{
  "model": "self-supervised image encoder",
  "dataset": "photos of arthropod specimens (BIOSCAN-5M)",
  "train_examples": 195000,
  "image_size": 32,
  "crop_scale_min": 0.4,
  "horizontal_flip": true,
  "color_jitter": 0.4,
  "cutout": 0.4,
  "method": "simclr",
  "arch": "poolformer",
  "norm": "layernorm",
  "norm_position": "pre",
  "hidden_act": "relu",
  "parallel_block": false,
  "moe": "top_k",
  "drop_path": 0.1,
  "num_experts": 8,
  "moe_every": 1,
  "expert_mlp_ratio": 1,
  "experts_per_token": 1,
  "shared_expert": false,
  "patch_size": [2, 2],
  "depths": [3, 3, 3],
  "widths": [80, 160, 320],
  "projector_hidden": 1024,
  "projector_out": 128,
  "projector_hidden_layers": 1,
  "temperature": 0.2,
  "optimizer": "adamw",
  "learning_rate": 0.001,
  "beta1": 0.9,
  "beta2": 0.99,
  "eps": 1e-08,
  "ema_decay": 0.999,
  "max_steps": 21500,
  "batch_size": 256,
  "epochs": 28.2,
  "lr_schedule": "cosine",
  "final_lr_fraction": 0,
  "warmup_steps": 640,
  "weight_decay": 0.5
}
Rows from block 4 of a small self-supervised image encoder, named by matrix and row number. Rows with one number within an expert belong to one neuron, the router's apart. Each number is 500 + 40 x the weight over its row's rms, rounded and kept within 0 to 999. All counts start at 0. Numbers have three digits each.
Before each expert's rows are labels from the 100 images, of 14848, where the router gives the expert most weight on average: "strongest on" is what is common among them. Only what is clearly more common there than usual is listed. The data: photos of arthropod specimens (BIOSCAN-5M). In brackets: how many of the 100.
# router: router (model.blocks.4.mlp.router.weight, 8x160), inputs 0-159
# up: expert up (model.blocks.4.mlp.up, 8x160x160), inputs 0-159
# down: expert down (model.blocks.4.mlp.down, 8x160x160, transposed), outputs 0-159

# expert 2
strongest on: order Coleoptera (47)
router.2:444506500497493527533501430525544505408498567496448536472432561558526498500458479484502455487472507494523481506519567504521537540463500489469471484513488471477496393442445572504478430449488460578491549523576468495476474565480406500512487557485541413562529507571485488478530468539449515479535518429522441493471546510494494548524500496552556506453509462501554476486524475511510500543505494393454478554532503532602479530500426464489461478542562466517462599531556527496528499495465540
up.21:492575521484507493421509535433525511487519454474502535503522579467451421545519438504485408503491528428528454486564462502452504474483450549475465468530533537472440468532532494474499524465483489546542545527470470523519508466484499478584491460487504444555493514493492533515570423434506530472455457564521492473506492498487492490532657499442561520573509494525528487552521505551509428519443467474501467516528553536487443527515514450602538482506480517590525547565466466562535462498514500
down.21:530463545595442528535510456530468540471425546447464465506402494564540609521519559489471510529496514482462430588488522525517498464497545500563462523609513459509520559531460561433527467516465464499488449445542476476482450530552475459467462544535451481469476472480509477474443434545543491522493535415479534508495470467550533518545453492602485529482577475525535510469488536484466556546537542506512480469475454487532482492522490512420426517451533477474512527476518497473533479471519545
up.22:496512418487517554553444500480511512502515464504516471458527574488490467508451515490469404494503501533448472499466548482524536521539376500490547537495464509511384488454482497539552513506442575505556574522485484430493475480494507478530558487481568489519524509513496456507662485503560524529552494539466442489473511478480545555472458490496541473489510545509549523533579487487526581542463479470493494514513495464486536512461483459525512589455420553600512513488492594502498490504484501
down.22:531519566562449530491479498517545501413471500504395520572478511483513472418478460491499506496468421511478507472532572541518541471529519477465487508495484448483501432516465573508457497507507488558496486490554492494494598465459475464535497476489540468529498455536497512509510498504507571522479505533537540522440515575506500522519526442539493553540494581421527448421487491544449426504451516448509414539489536527541416496447459571520478494545462410529493518501587480535560461530417483
up.23:491482497489487399547465502469460464471442453496482454488530493471446447545442556527540498499523513444574437448543353402471532457509539448488498542483542480472546497498470481500495495490507526454543466542441528481505539388534511491573542563505493482529492510507553495498471513409526539487514458488427426478526499528472443512474517512441509529481487560522469553412524483528556472463505513559521505505512465484508515455525493513604478532473500545492545450454460501495541538478504423
down.23:446465459481416466556445438501486512423546470511516450467450505521562504535512545529539432508445541526546465504504500491488556560449575532475503510499460490530597502496444533518506482488479505515534496530480480545492509524523464472559530532506501444525464515583562521436391491439522487516453444467494445463536571443519505476423534532514521447476522486526496568521472516491536510552518488479519487480541450532484534497553416501548417525495541537431559479438526511398553497521548468
up.24:479544509497534468402492532400538477480529485486535562604511513476444462524503454604475494484512516458512538470590408537454552479455483597556472447464518550502477432527549509502452511514537499563530481508481539499553468481461484485519503490464529489525510493493475510552480440440469558458492422532475506552491522499496386492429570450487555513561463532503518480536516510541495484435487516494509441544453557512527466536485537484593550459461510513545506536491488484533526498496520451
down.24:466451518534509495561461465549422480513446539414476480476379464556520560438500526437477479532516531492508430580505583530445539442478492531539509526562544436467446564498488579497561510461523446529497463490537471460486462574543467500477502560496421457516471517464535512515511458522548524493484487420473487456473484450541514538554485490566506541515571515505512493475457547480493561549575519482555488501476452516489503454490505495416456501448564542511475492489520540483464477474563525
up.25:474460500535442485493519509490529516458502513495528525543495591489433636509503469507548531537565575620560553501540477502476506493456458542509530460470491470525437472476511507565460557504502485543478505500511445508551517508452492569457474485514514508475558520533491492467531524485470515452466479489524475505471410564550524479513455435512597533526497496497529440433436531504513546461498503453488461506412486491454505510449517465450501457533511473561475533409559437510480538578503580
down.25:451446550484500462496446524484470436512472443510504525557499420475457486443471510448499520453540546472441490482543565522408559472472513567473483560465538504468513529515533552546525553517457443468582475534398553527477537529583522568556556480431504501497510551500536523538465462420545449461490426508523522491463513505529490562508522421483464503582466546432501491485517537588527454519512490509535494501532499565427435514487517480513471484476478512469516450500519569536511496476472455
up.26:497441518522473553524427495507496527528562470489507408478514550490566506489497459520449473572468563518523480558400533529531487529462481490531544471535458483523488512411488466484510484499398460517524525530488511464449496510540513468517519487519494472513482537479571419477623510472510436610483465511481437500491477461522565471495594516509505538495536465536534482453454535520604504548521507477437485497524460490454551519510480566498504588525491533553473480509590527496507465549446517
down.26:543498541528453506528467514489465476422494462445438464496486498478529439473468494480489437566421436460515417535503592551538541439479458524441496485554527440462504483486464549484585452446568460532497503489525507449508561493521499447562506517488490444568454491505515584501493442530536561532409499503482466497443518482544541566508532500518538546501511556504503549442492532499438464560564508442493460525474457542591466456503500582486485530500454495535495494497569516502498472493538434
up.27:555525575519492492473528544400526513525410479543465516518528512468468475517559475450509519499452465483495491510545383463510495382522500513443524480512528594476504495624516486411527511520518424502517532502460478492478546432459526444546536481509467552528551518482467455536470481522488470481509517497501521489531380473574507467525520488467503519496521520504516598525467513510499445466513524525485492484565498425477389476503516490514551507502457456499531533534531471518537490466532416
down.27:512573563550481456492511550441552569502477471534564544511534462466500514529406601523523473468532530411489491474546447454543459506473553498488446467474465546603530525522519446516490492506437503389553500504476500565464519473500544489503505476470524556494518467489503537521489444439491428474531500533481546551502515438470530489483467446450474467529445453554553467541494504579583491493449458586495495456505468486465546491511501473581513498526449502457542485497498581507524518457476532
up.28:535568512540439524470492547491551486491446496437498552519493420498520500357502556471444507531459496521520461511510520467540553429469412519429438462512467494507416483539468512499442535463537477537578495461542504492490481524450508517503499465455513545499468540498479580514521422495550484443483573546505525522488436487522552493576479475440485522550513479555503499543461510446484527486538491483609396530541509539483543499521501504532488480541488440591508466479493532481515531502547535
down.28:446526526535493498490506486534500539491480547410484549555420516528426521526513497496481487532553440534484510508514567498397516447554599476526477508505559465509529494570514559510499537478546586532476459446491508611535502542440444501464442517491509473516492466486516413522424424529552571491506549435504534519429460517430418466527491431521534509519459551432511471477516497534482536473429486493512469492404505499497490520460507494504506480461584493483489559512501489493521517459526519
up.29:479458508478514486475533468529545490541539526514489490491491447518519530527520529559475609538500519524450601495399532443545483553495500488477523514586414513533485542513494493531417502426504507425479405504505545466499452557490509474459503517492514544452516494498502547456599546560476532510585426518455615516459571521487472492472499505507406490502526472510484487528508489462567538474475504580551542487530490512518557542475477570491473460525525493535492476498455487428485531516444521
down.29:475564510483543467475567502503489527530454541492520530501503458557453495491507507547442525502554466540503559534514493453473466499599572405547559505493526514506546533567493485460506514508486582474443455497526495510457452536416547464439458483555533554485555502465436447537477502555520447488533584489495504473524417468458507480588437501472484449430459475491465525541568490473484571447420504549493524460464535445499538518524496454490501504467501549476473568552443493485484536434545501
up.30:507525432547505529539472504516498519530546467538553399532512573470495506514463408550478453530470531523507497473456474418480476516457548471539482448529500562509562494522538460522471499470530593506431554497469509556560474478492550542496473493470456489500559504525469428415463532495498525507503525510490456540437533492516516520516517551500508613480506464479499446474493542415463448495483438469448488447438465478516549572482503497494501571431441506437451499566567398482521497484478492
down.30:474479464471495557532518494478482474552504599515495522460392458565475488543624566424530505486479501558440491553534533454502542469485618517529555499525490534491568481538484528433476471428525479503533462463555452475496445494512483475485505468508498520517502636511475509504449503518526448460520512423586534443543427475489512498507485516505499485513548479574499545525508444468480491494544511520492537465490469485476567552523448454436466485473541514453492495525484505495402490474508520
up.31:507470565500472525560484507529480461490415475527470536525497475501476532511510445454564506446543471526518522551522456469430484350506563506477523514508517505485575475513470509476513473523548470488492575483503432489445502470479538546483533483517502553497522532510523454539391491471524438496528518473560518490536374458501548498552489463479461543531439468462522473476567501505465514545475504503484453484435434453432429476567497463488474552449467486399495477558568495559506475503527477
down.31:490531437525502500451532520480466511502546571464544503424459541550500453570601526497529489510432490567526432524511470481540475500501534490556458461500585546509521496506510542503529475462498564516456400497551437530537523507464460505495499510516485486539543504525458538442454416535474529472484552520542482466521498427483413435511500494510537510441523507571463526553537411466507502471490445500466576497483483485487568522557483492425551440552595472468516515485447469484440469514541544
up.32:490510538546567569459519506526485563493540544447510493486498576503510497549481455532464523466497452506514581466562499556501494475547441471566473494467600524507418463491502505540484468524539444575420479465526506496545555473453393483471466549497533523498479451469482468515539454500425543482478488490518459530451503533481467503479546435556495491492516506513498455507461486559455459477442453480494562552412580514521544487483505482517554472587546465593507513502537480505439536560468564
down.32:480444482417494462548499453521427415523473516525456518553409452606503523423533464493488517477506510458451485558513510519451490517490555528465573594515501464429530486466487571549504570520474442487525462513523522487478449514569560501485533507450470482512457483483534485572449557485635442506488419463525501458548559520504501487483516548508451510535510507470477543505493479520474544506583532519524492479526522525524421472530499498479441557477482530458516467476467513522518464481518415
up.33:500466492452496439448543492523530570477454499537484487539507487503449489578577457528501524514444508476496540542477469465424504473539522565491521491529416479530480525604511494470482534530470518497457458485477577581494464480599520491520524512548497478433512492518463528452499535508456441529478449505474559546576472569504449427562576597513500496525542395467510536517480510524490521511460523555522524460530464505538465512456509494500478428457515480495518535515392410496504454544505484
down.33:431538431472507455439504539472475456491524550507525508483472529496392488551488486538516459491588525485478522481528412501509534542501587465576536502460502523478551492506532535523487562528503585503486429514503473533588543530478507531479452504479509511504514542502514487480463482489504513421514497530498497388540495542482473517557494493445563519509449553485473440484540476515551539447454436487454505483412514480521522583510526435484523422449543558468438595499506480565501562488549500

# expert 3
strongest on: class Arachnida (43); order Trombidiformes (31)
router.3:589579484498505500518470548450456495534553428459525464535598564405489438500537437432496451487444477461449447482531487498502470495535488566513489530490510459524496521519529432489572556493491519545511564452437510513550567449547534530575499542477454426493531476476480437469500522486572495565469460505515465530506472541535469481499512526465571507486459496472442528472465513508486470551500499467484489460471542511515463482490562556536572592517449519503550567493520446558502450501546459
up.21:489526472446506507508483549466456515531475469500512488456530522508428468578489488494502503456610537489491489521487492472451501481498525338487496526499389558513529513486535487454501527525469475477546527409480529528516459483493524557503479480589473493419520569510475502477476513431539446440493526514470460463521448486531607540505426521455522504498509379508482509493557537536524526470424482528459480518477489524480482553511493419508490515423426543478529464510540517447485533460521508
down.21:493472521488462487501510475545539501483509521495440479478481486516494512490464514512498535508541457457549467508426436469528500502483709427517518501526466507456715515517533517496468497549484479486494493549501535463539476478538469460468495514533536568503492498511521532504359575510474475493564489480492518485531509502457552517502518581502481552547526479482522471469467509482541471536507495522471432516528488438531456475488482485496459489487526549450503447513555472520499542486506489
up.22:412455536466481492491429523447492450473596472502518529504487491439416448487452492509507492469551565488482505503512472483515607490455517537521517510444523499483516518460540547456473539517456538511565472525473529512572573490541497564544489508483509471568460482503541497526483505439500518395531451518447528453500540523546425516472505466462524560561480680460480477435504537517509435522516490442499466501498532498473490564485512533503521436471511559478478548458500535514514469516543485
down.22:535504454512483515479541500480482526510490481494518481509545477479544509501554471473487512523453476533483504476497503505495450506487691494542492463518514477505783468508463438506507481480508478507494494495496504496492492484504523493486516478517507501473524487475468517484310502535480515539474555501521501548517465521492463477501498546522480492462522441549468535538504477459492517463524527536494528493529540495528527455482527521498501535537489486421511485498479467479476478549499517
up.23:422450530489480484481532462553491461498562580538500542432462473572444570507432570580494505492564517477510513542486561546494498525500384478478489557483434528468390481484484558524424468459438515501465436535562506472510430558508494488458533484500530520481504485482514572512603527506487462458534505506513519505508561477462561511546482462559448527498531483558500478517542483480510593496474459493569513521510529508510532534541460463456451503484541516590474520499522497501471543486508550
down.23:525462445512446485509564513541515464496559529521521570498442552506458486589507494516562508504488522494526510478446450472590549483528417506499465529504457522512416493552504467563492487431576557567472414445542502557532468472471503486535491576552489486475489504532518437502560463530567482505571533441443525508503515519472506508487462447470595537502515504482496508502528484515527475527512543457423494507579459444467530555486425503476524455457555563572490525466426464436462509489502506
up.24:413453519474487495514438481467494435477586479516517535506475478451448447480444517510513480468544556490489513498490483503530613517451514565506534527444533469480515505461548539464466529530428507488550450560467545517534551499533494542545488508448503476591474498482559501529484514439497554422546473505456515469506514550516401497459479455464496552545472653453477490459481541524517418541524506476514469502511527477463501560478499575489468445478518577474476534444481547502492447559525484
down.24:529487455506473518460547513476488512508484464513517493504560490468539513500552480483503508521452479549468501482515513512505444488488696500534486455520524478495773477496456442495521502481526494496484487488488502500502509497503525506480521477516501498459511487478472510490317511537488521533465569516530508544510458513511456481503493533518490479452505456531469538536507486470485526448518532527502534490527522470518525460491533531493515536530480464416506497490477469483483471541508514
up.25:540505454485493495511555504548503566577520508459585452537518480529561532469523501520471541533486456504521530467400519488457413492555521416523463480487517497551522514561463445511495442500511573498445486474493522545529409512503518497480433449554469529425490463482472507481488491514491474590512583527485478540488481515507526526513475569515446428433489368490485519491490527474468529450465518597456517483461513505537481512498490419545441532521493444479519457536443431457533538473476500
down.25:459476520502472478507487520483475474478503464482459503494508488481469494488500500471504512501512508479507471522531472528522538504470714528506493475491495451458738502461506562487510545523491448511578519537467543504519493472528443515512562459479502485504496535498502513522299485475465466478501445516505497470487461504517520487510512502512504526537457556472501496472518538555552481497507515458512460536533497477458472506521522482470501476502522540462520485497551536525516511467502452
up.26:623496480501466519496533508506531534517541469457396448513571533457603531440477515508495537534438455488530516471470500585520382484495501493478454478477478480516503479514457449493504438475514464518458517443512488497560508541511486498528484425522487504452443442511507509467510485522493517620468514580566501557485566488554523544508486525521462477509482489504505520441523494524476502456489515431454491532473548518523432479485520512545569564539475391499530514516570454466575500448476464
down.26:453536461504514496502488529503406481505492514468534504486497431507453478487540476454494491478529544482512500476492452499479540502493699525543503517477546501464670522479531530480523510516475493557534528497436529527511453453517470532508528495487486479500543560444503508507301446483465489459511496491501496434518461503491507455541505491467506518489471516516422525521512504534505461489501500535519517510533505484491498535546563435447510443492561578456493507484481548534502532489535492
up.27:513518502501588474449450530503523486465544503455478507561493515516550481390531520503449515534514537484584575491443486548564512471515514582458441430514530513496508530485502502583490419525487477593467540571543523517468498539525479484528468374478521488472500489527443497506497451504452448583418508572503507567468541431512496545517568512527470482465474494468490502512425509494449520502501481436455508449492521565537442468475495474555505509576523465499498514558478541473536517447524470
down.27:464570436527435481469484511457426522473508468454553513516558513473442477482518526459487470515453501464450502416528450586478563537486541550539489494480474463530472447500508508484473516542501516582617545526474494561538482439456396521507492444483566486497543545513460487442430481489447481467511467548477542501510468526542568464572510515549557476456481536531427532439572547498540507502451502417499481473484539578528537533543476466496482458477509548570517491471508506512524528514437480
up.28:425481548508486539482488459488520487444554515496575462545468519491456454561435496516444495491560570509546507543519503460567555457473503526456461487492546554492501540483549544489517472526461615521446487460484541537522454502516476504510467526554534424587488489507523493538502453552451486483578463438435548515464545452553467601472497426515545547467514621476520498465507559512465460569508461484500461522486487517529467517542520483511491457514562505491490555411431505474500540489533490
down.28:535521506500479488475507548488493521501484464424502480523563515437511510463508442486505477523477463485488529476502485533451486483493698526523522478502541430521765464527506432532495503520495497542528540491458547540504514470526492505518519479550489488487504463451487511517327518505473518535463499531497457542505491535487468491461497517492475515472473486493451546490484487520506506510519545497501457511487542492505487467440535517507517525542469497450517476488502490483502483521502480
up.29:505458484494467447426521548474579471399447532444514496512473546523488570491527463454525469491449508500543585481558531525529524507507486581483481440516499523538482513497469530529498479527584547570447557448539424526531513501467498519506550543471497533523480540508465443455514500572455467458383515521517492476488514488516531521549517504518415488484482421470543434501480487446494570466518522390435502507523545549468473518547508510484515485572516431506514566553550447533525456524532514
down.29:485583474426527513482406563477496490513473509470538525592482431504438414529526496439419455506578508512471558471466579465477602470523522531511552572455513538502527463508522503495502461479464496481526539511500559549430501436438517535522403522520524486461511457511509502518463522500496488516523524498528512566484475520537488560482573487449515492496451519455514561473449549581507504556435506543528432482451500546515457468461497522491458507423451503504465473528467545503445515488551438
up.30:468521435568493547473464478507519496446499536456463502540488429525481510489522519510494470512448476559615547437511511489461549518523478577531537566558518526477471391511483513537443451554426525508500521447517521492506523490516469501469482479446499614503590511483550555511530563506428490455473547519615529475460543503506545441524449546504454488552543503504487484498481464403517505518476503497507499537560533516463562470478457491456514467541486540518449406525558482480450511483480528
down.30:485476510496488514523508510552456450481521514580504517482519497511502508514550526634511563442523595544543421506506526438539460530519429460507465556487537536413436528470476524501476523429428491475517451495500595497468505493521515574483550577545421456447524469525513540551604452470527544501607534473500455497485485502461479494450533421517481487545496515412504480512501482548468459516489522507480564454557521450468507495523496502483521489533500481512484441471504533514482496447439541
up.31:532415471572420435461589512502512516495511487506458533499527565474486565516502494521530502518468340497445489430484476537515446500516506503555514470519516476512505494568504469502481479524566569488432504459497443484503552509494452423470479607440533521484502468493456422509503513535511555482485522449535502455548518530418484456529431526563458458503466434519496518477466505469493472477475531456453467467489589524542494438486518562512518516528555461497523564500528427520552471509489516
down.31:477489455437577463461457538441463451578449505547517501470501447488502519461537477431502492484563588502453569530500547477469532519461616531508515494439499539464665524515539482498485488528513464487490506528508473511471521505462529564528504485418436535460490517504446513507385501450456503510477530522491539496521426479539467525509555519475443470514482498524498462546450523564522548454533530507538523458499504462457511446552539539488517499450500494466445485596447513506504463515551503
up.32:458489524508528530503499452560511540479484552534465547413454503538471556489445566575508463505535487544523554542519544509515542542494372508528485467569456507486355490455527558498441483488472496516520419496537458477479440540477469459469527458532536499507506532495509550473620451560481477469530508526469469487472553491483547508468524471534478538508538530530524493526598518509531535488497479506538483570474479510519544507523506480468448463504563501579400547484502527494466531484503583
down.32:476476498560468535466468454509465484465529521443480480531453512597493511450406535483487533500467426478456501554491498550495568541461432513432479464494465504469423411464518599518486453531464513508533506468566474477555443523502489474509456509442510460578517481541529484511572472495486504489506454449517471473475520533511523554460473533533451516545496535467504582441517446455475527479540468480589481600455497554483495479447463510534475418494547521541587517444570520536515475533505499
up.33:494532461528533449495491467434498470416438490474406546498503478525472531531515447454498522471500465495523557499523464487502485455545506503514472510523517491466502522554515526506527489537580570464426535373506455409485496491494518525516469502454585490575480490497461519488493485494524505460392498479556462480505534461484540571531529477472430523571494546485529486522575489491463499497512466467460541574501586587516467460508503436556558484523463473497527593538582483510543543501561526
down.33:485478500498532556508509564563477515507472500484507505446503442504542530419383376531490551525523479521483506427469552450499526518495546446569532512413508454429526422495451509531492502491491486496408506520555520521507469454501518516464547490596428520436530461446526523538443523518468522505534543503493425505508469524468529519534496526473506509595517461514547508466489485511514457508496571567501471591508497418532551482470517507472491468484525566496470515499508570499436574512552508

# expert 4
strongest on: order Coleoptera (43)
router.4:464452488521515513574428456560482516526480520474498486490479451516504522553410543534454461468552528465469522517480531500553535514470501487506507576459531484510493527437455515536459518479413492453579456528505525469459512534567502512479513599503476500527494487503598520533511497391527519507551432448539522514479557516473491538437471484544447513606531554465469492469487532489487522518514468555610510479454422533496519441442479537512452498483539554490500381437493526468471517507477500
up.21:526488417519454506530488518526526551454603480485544513547539512472491477503535533509502552447477432524533503555504511445486504526553497522515482484493487420548501497494478478535487477435447502492582516434477534516465498521544529463492501438538511476493504445606477500495505409515524540537487483498550394549448456507496470550529421464475575495503507512511526544533562495507487515489492559485446475543449487519561577508443478473592497552461361542519575526542491561514515508526511535
down.21:513429537535463516533493458512591517459498485527516445465493529495555469534480578532540575518431546531565419497471460452486491471456484462446474463519427530518529519477526504474481530509452473439534487488503454481484522512556446482532533540534483546477483461611489553465497522479491490542504496498498472513509495383539519504400553518583536501539567462496500546511496541481490496557452486510448458509528417503468511436554410547528474527542527473519553420497554505475580461456494476
up.22:437503499462552518522448455505545483458522551465464535473471501529486518479407521475487501484490525517493541523429626465545592579519472512475541538506394529470463487464478562557467497452397519469515527505583471467469433532486515551472538520446581472490562516561520526519586527506505526490521467482525502504434524507504586531462451494499493497525553522516536452487509465433531600496517501486489553478503472491572562547473428522474478479489495513513443508479534553460478518502476541
down.22:541534531461547481494548528428482487535501472514539521469529448534509508508506519476519523487489552489522535570541472475485452494524501532474503505493567558487486540575531477431514493537492523443480538469482486497445475446451520486522465421516452515486512527474398487546478500511503378505477517533427518472557438414551530445524475509428491431438502483524514524610532543498491529478525500499511582477577526480426534537610502485525534513486447493519512561559421459489517468419544471
up.23:479525518514567528421515534474525542456519520526518491514494507491458448526445467518454478523488540512570513493506485551566569541449488500471457452481520470501480456493536549469497546622525520572469492524498544544501567499499505489489513504454572445580527483524441526510506422524389548433499469498489489484384501499486460559546513484486592563471454552469460484473472532507491499472478462422506578503507478566518563519495507530514508422518522533507485579475510503479475573482589482
down.23:441472518466514503555449436512488406477500502541441466432447458533509479479451546455490467475485564460546476541498585503485564478482462552451494525499504434412477563433547574495512503454478454498546533496469540458494492524592454521518580573433518440552506549511557529538519531496478522472484435449483482436448520482523498554473530483525496499530514560483453503476481529532524437551542475485547496542552455540409501478549498507477483509504526534533521458494542588521487469446531436
up.24:502521513560517501407470557521596533528628498508529481499510511487461434432477474488479509497507503495495504479479557508530491575520455433431508399478509491522461551494516518522462590466475498585543507497553477485486538525544549506486539453438550491519539525554438463533530517504473522479533490546550500500463563493495440530492537431419568474471477475470408512550461422545492484461552432447498536472501529531508577524535497539519514470563498484548492528518463499500536527532576500
down.24:504527458549521519452515530480566418499466551469490497515473485481473462471461472487484505493514478512546514479595533529460528470507458534544453437427553475492439502415516532532497542484500545577527478479529511535535574527476468532463512485436595481555545507512492495530573498547478550423489459524572463466431536566492407511564451446513534470528437571461456410459507476521490472452452411459509443516459534527507517510441527507491519450546504518579490494445534517537491509502502466
up.25:519507517466467510425517507500501565490535481468458501474507506490467464468462481441502453514432525506528520478441501582443517493491412511422511550499512467508458478529480492496499495491497485571510505526486547558519502505501545539480654470517434448432475536527512439475545527512447550468468567470473507502489505529479485506515532447451499481463481430523461468468462560552552478502477488475463465601538520511528512505490499512487478485537465493714495555543498488489428530507495505
down.25:482509565519513537501490433491503481523486516517431527460444466559531538519486550492468408552491489451454491606553456589553522505492523526453508507496435511431502436461459566467538467540509451452563546497561531433509478543490468410506475498467454533555441589437490557544458490540458457487453461455436573469456529485512543519465520477558508528486538553516550507460482525482518517537611503459492511484469550480526488522534498509450489485527517491513462561509509501564481431468522506
up.26:527530553516513535514446500513479515616499465518497479478525488469521490467441534485468414509543542479437487506411525522472401450465516503472495496566505513558529531490502390506502529448427503487555448541481506531432505524501504498459501489511386462500513428405521528527500478489540525561533455513452547558470474464513460473443503470464498605543552455518499467496468472529591508501476435544553489506446496465520514448503545565494499531476483562515478480495555533503426453541518524
down.26:512521426529444474529513518483519571487438509552534447529482479468484478554506546535476561538545557427410472471530438481459540577481515455499465520510463566493502497492439474580480456499457426443511486572544473525506525525510491500491503507510474466455442446526524509442508519501472481512522435507475565557502520530441498537469528501541566431525451472497588468482531478581559518507493546471430480509484508446578487536513489504416435508467533481558457586558498551543484563532493462
up.27:531518485513496467424512541452476541509412503563563504460499439488449518411498486471549509523487507455495523494423499461527497505483534506459549494513511465443538500525586482494528498586484497537405482459506493522510530439484518496487531497464457480561466464491485534487482512522464591487410490533485478461484496529521437451479503523433486544514556488505481506491449457491556460530556473519466543489559520484578559483474577569393510468493479517465495483478513453644445470548565464
down.27:465449428528484494471449545487490410497479521516541465438483536473456534520475496518585485486581625455488493461532514500439548524423536503517515519512496502515516534429525514527478535495475506515533503459496454523545547529523487600472474538511493499445502554535554494453527536407512512413480472538471480440542544541514579467531469446512499485560465515537562417465520525549519532505465483467540477478466402516483508557543513454447472436443504555516478506466512542564502555490485559
up.28:568544525531509537481544539487499507477533475496495508549568537429469509489525465468521484510511480517509474485514488470485495507550354504470501452536464503467354471524544451495525511525531568540477529457456539545489511507515507478513507429497542425498502466504457484470631494590512473532470564536491456503535498514548537522544485512474500529454481519570481600485527551490504506532476513443452503516459551501508435537541580471490573532530445511603495574520483477488524506477515449
down.28:442476570467527438469488487439463410489428495559550521529480461506484510500514496529579480459551505510494459445491518477501522453498440503471472518443518506495417525532552505569551523523560602527477511463440460543542473529445509556499497532474493447435484481508515498521511536449510433455501533461507509457450519450492503444534429470459515434574477528466503494487542478533483511527485483485565447447444497504492458534535507470528485451477495523578530514569503572537562500375589488
up.29:487539488449569561484540487424411531486495484453474487458519522480503474504424495502509528465448486491526484577531513449522542440475468499476490512561450520428471486510495506500460485492470481463437543642484438488507489480440389498464487517470514507519499476475477557443558518514556491499500479601498597522479481531490508525477488467422527543465480513548522440475592545451498564456507515448481528510520508490549461517491509493459525442478548458575447505474565479442471432496464544
down.29:454455481518407462524477516484482485469516489490547507512497471491493479531448438454565552480506497543552524503466497385497491463524498497506511461452544489583509606544481469483481548494494557517415505572499430554482521500497495482508536498503566536495533529578542489464501469414489501488542532551584488461536533413525531500502472504428453521478536485486490538558490464485450482503475476493472470559571480501443527511513459461584458481498555492497558461469519550395591575529522511
up.30:526462553461435531497553510493442482538515455508531480503540524437536548465556478516487538496490477546538466424529473462495437467461558494521523534443541475473566526530542354443493490529531469503469463486389556549569586434498529530527513523500433518474444474483499464515451526490501546494509565485500490490508464516521439512475464465500503446517460517511452518521453559524436417440515514514465410501496506529470460513475583511523520526511484445468507471478453436415548525445494466
down.30:497524451582503484506498510536485515504440547480540492450503497490473530513426484533542514429549512469510483467461559477401469559488531454536514563527505483541493531456498467538486493467454532564521488457487496548485483503515469547494465562526563449414579465510586522466558491427490484481568500523484453504566572558447571463540477480498463419505480420497471472503503450527530541517402448533563499524433455541543517512482471452518499471470515557574540477438500537519525526489463568
up.31:506477549487531469473574519496457494564470471570518522512535497480439470514520471561510493514531522546561527529450400470417481418534527475518499490440566520536526544577571437416506510559599619515412493494458468511491494459473531538472491487498513530415508526490511477509469521509501423501503524526478508499531397457519509461560507517490490493487534469498508542572528428515492518463463464539451544471498453413446518510485547455417511491503480493483473504512446502544522524458529474
down.31:519499519424531516460525530456492458495507464490463536514546524472459482475508519512563579540481454590508546537506466462529472455529585504452529478456533501459568489581511516403537531530548571454435438487504481482519532474420525508506463456535522519489504509491415471515413542555504503501517542538475517466512396487591473499539483525432504554471457569442479570484496496465448522469475491478443524477496577481522471496505529548530560489505476475441476561518513443530526472460574445
up.32:467511491445482501511462482464540460430547504510448535452499536501478463477467540407527540495462491521436537539397597472586565570511454542385515514519412508488462458482490533487534496471433499477496516459554479481519442530441488501537486480463581472509509521551464519512570510570515498514495505516463507470491532519527567561457487523498523512473562539480532532501560439472487505520538514424492510479589535467528477547485468540536521509561464418524494541516516565476564474570469524
down.32:527481541529559476489503530448510490540468507573530509404516474512502502480480457456557524461525597469550500539525523451431444528447532525525526484499497543501487611496557473464511517503433519533505539494482506482427487468515500506530485475509473522463548517489476531516476497452477422497488534521438501510536472389504515465521453476493458447477508445562511460599526515516546482468469491551537577500526458492390581476618494494484538498481456555525497482531461513464476489376500526
up.33:514485474499505543555480460496473451453530466492464492468501571496576503517487493513495429533484472492568416472507513535563486509462518476545510529509516472445526544471494484479528421471548456490477527503439550494498467465522469456527537535499464339543401512445546470502492482522542531593532518470428485460540536467466463531430535495569519497452486537477499526451494530467507414588579522464473497503531499484496483493502479494450503640474478526508489489440455512461431493504459492
down.33:535485516496503492499513509437518530513519466506500507544530524489490418526424504502540448523418401528527469462455526510497460480522547554472508452469477482561552506490519479497562496482552548512529544475429511548521474423502471491599444475555531468522481494487607510480432470485550371528514507527490455521574596451493537489418529541476534456525447497470519550480483506507541452552466502522527462491489470541503473499460447499558538520509513532466606439412518462477494479498520456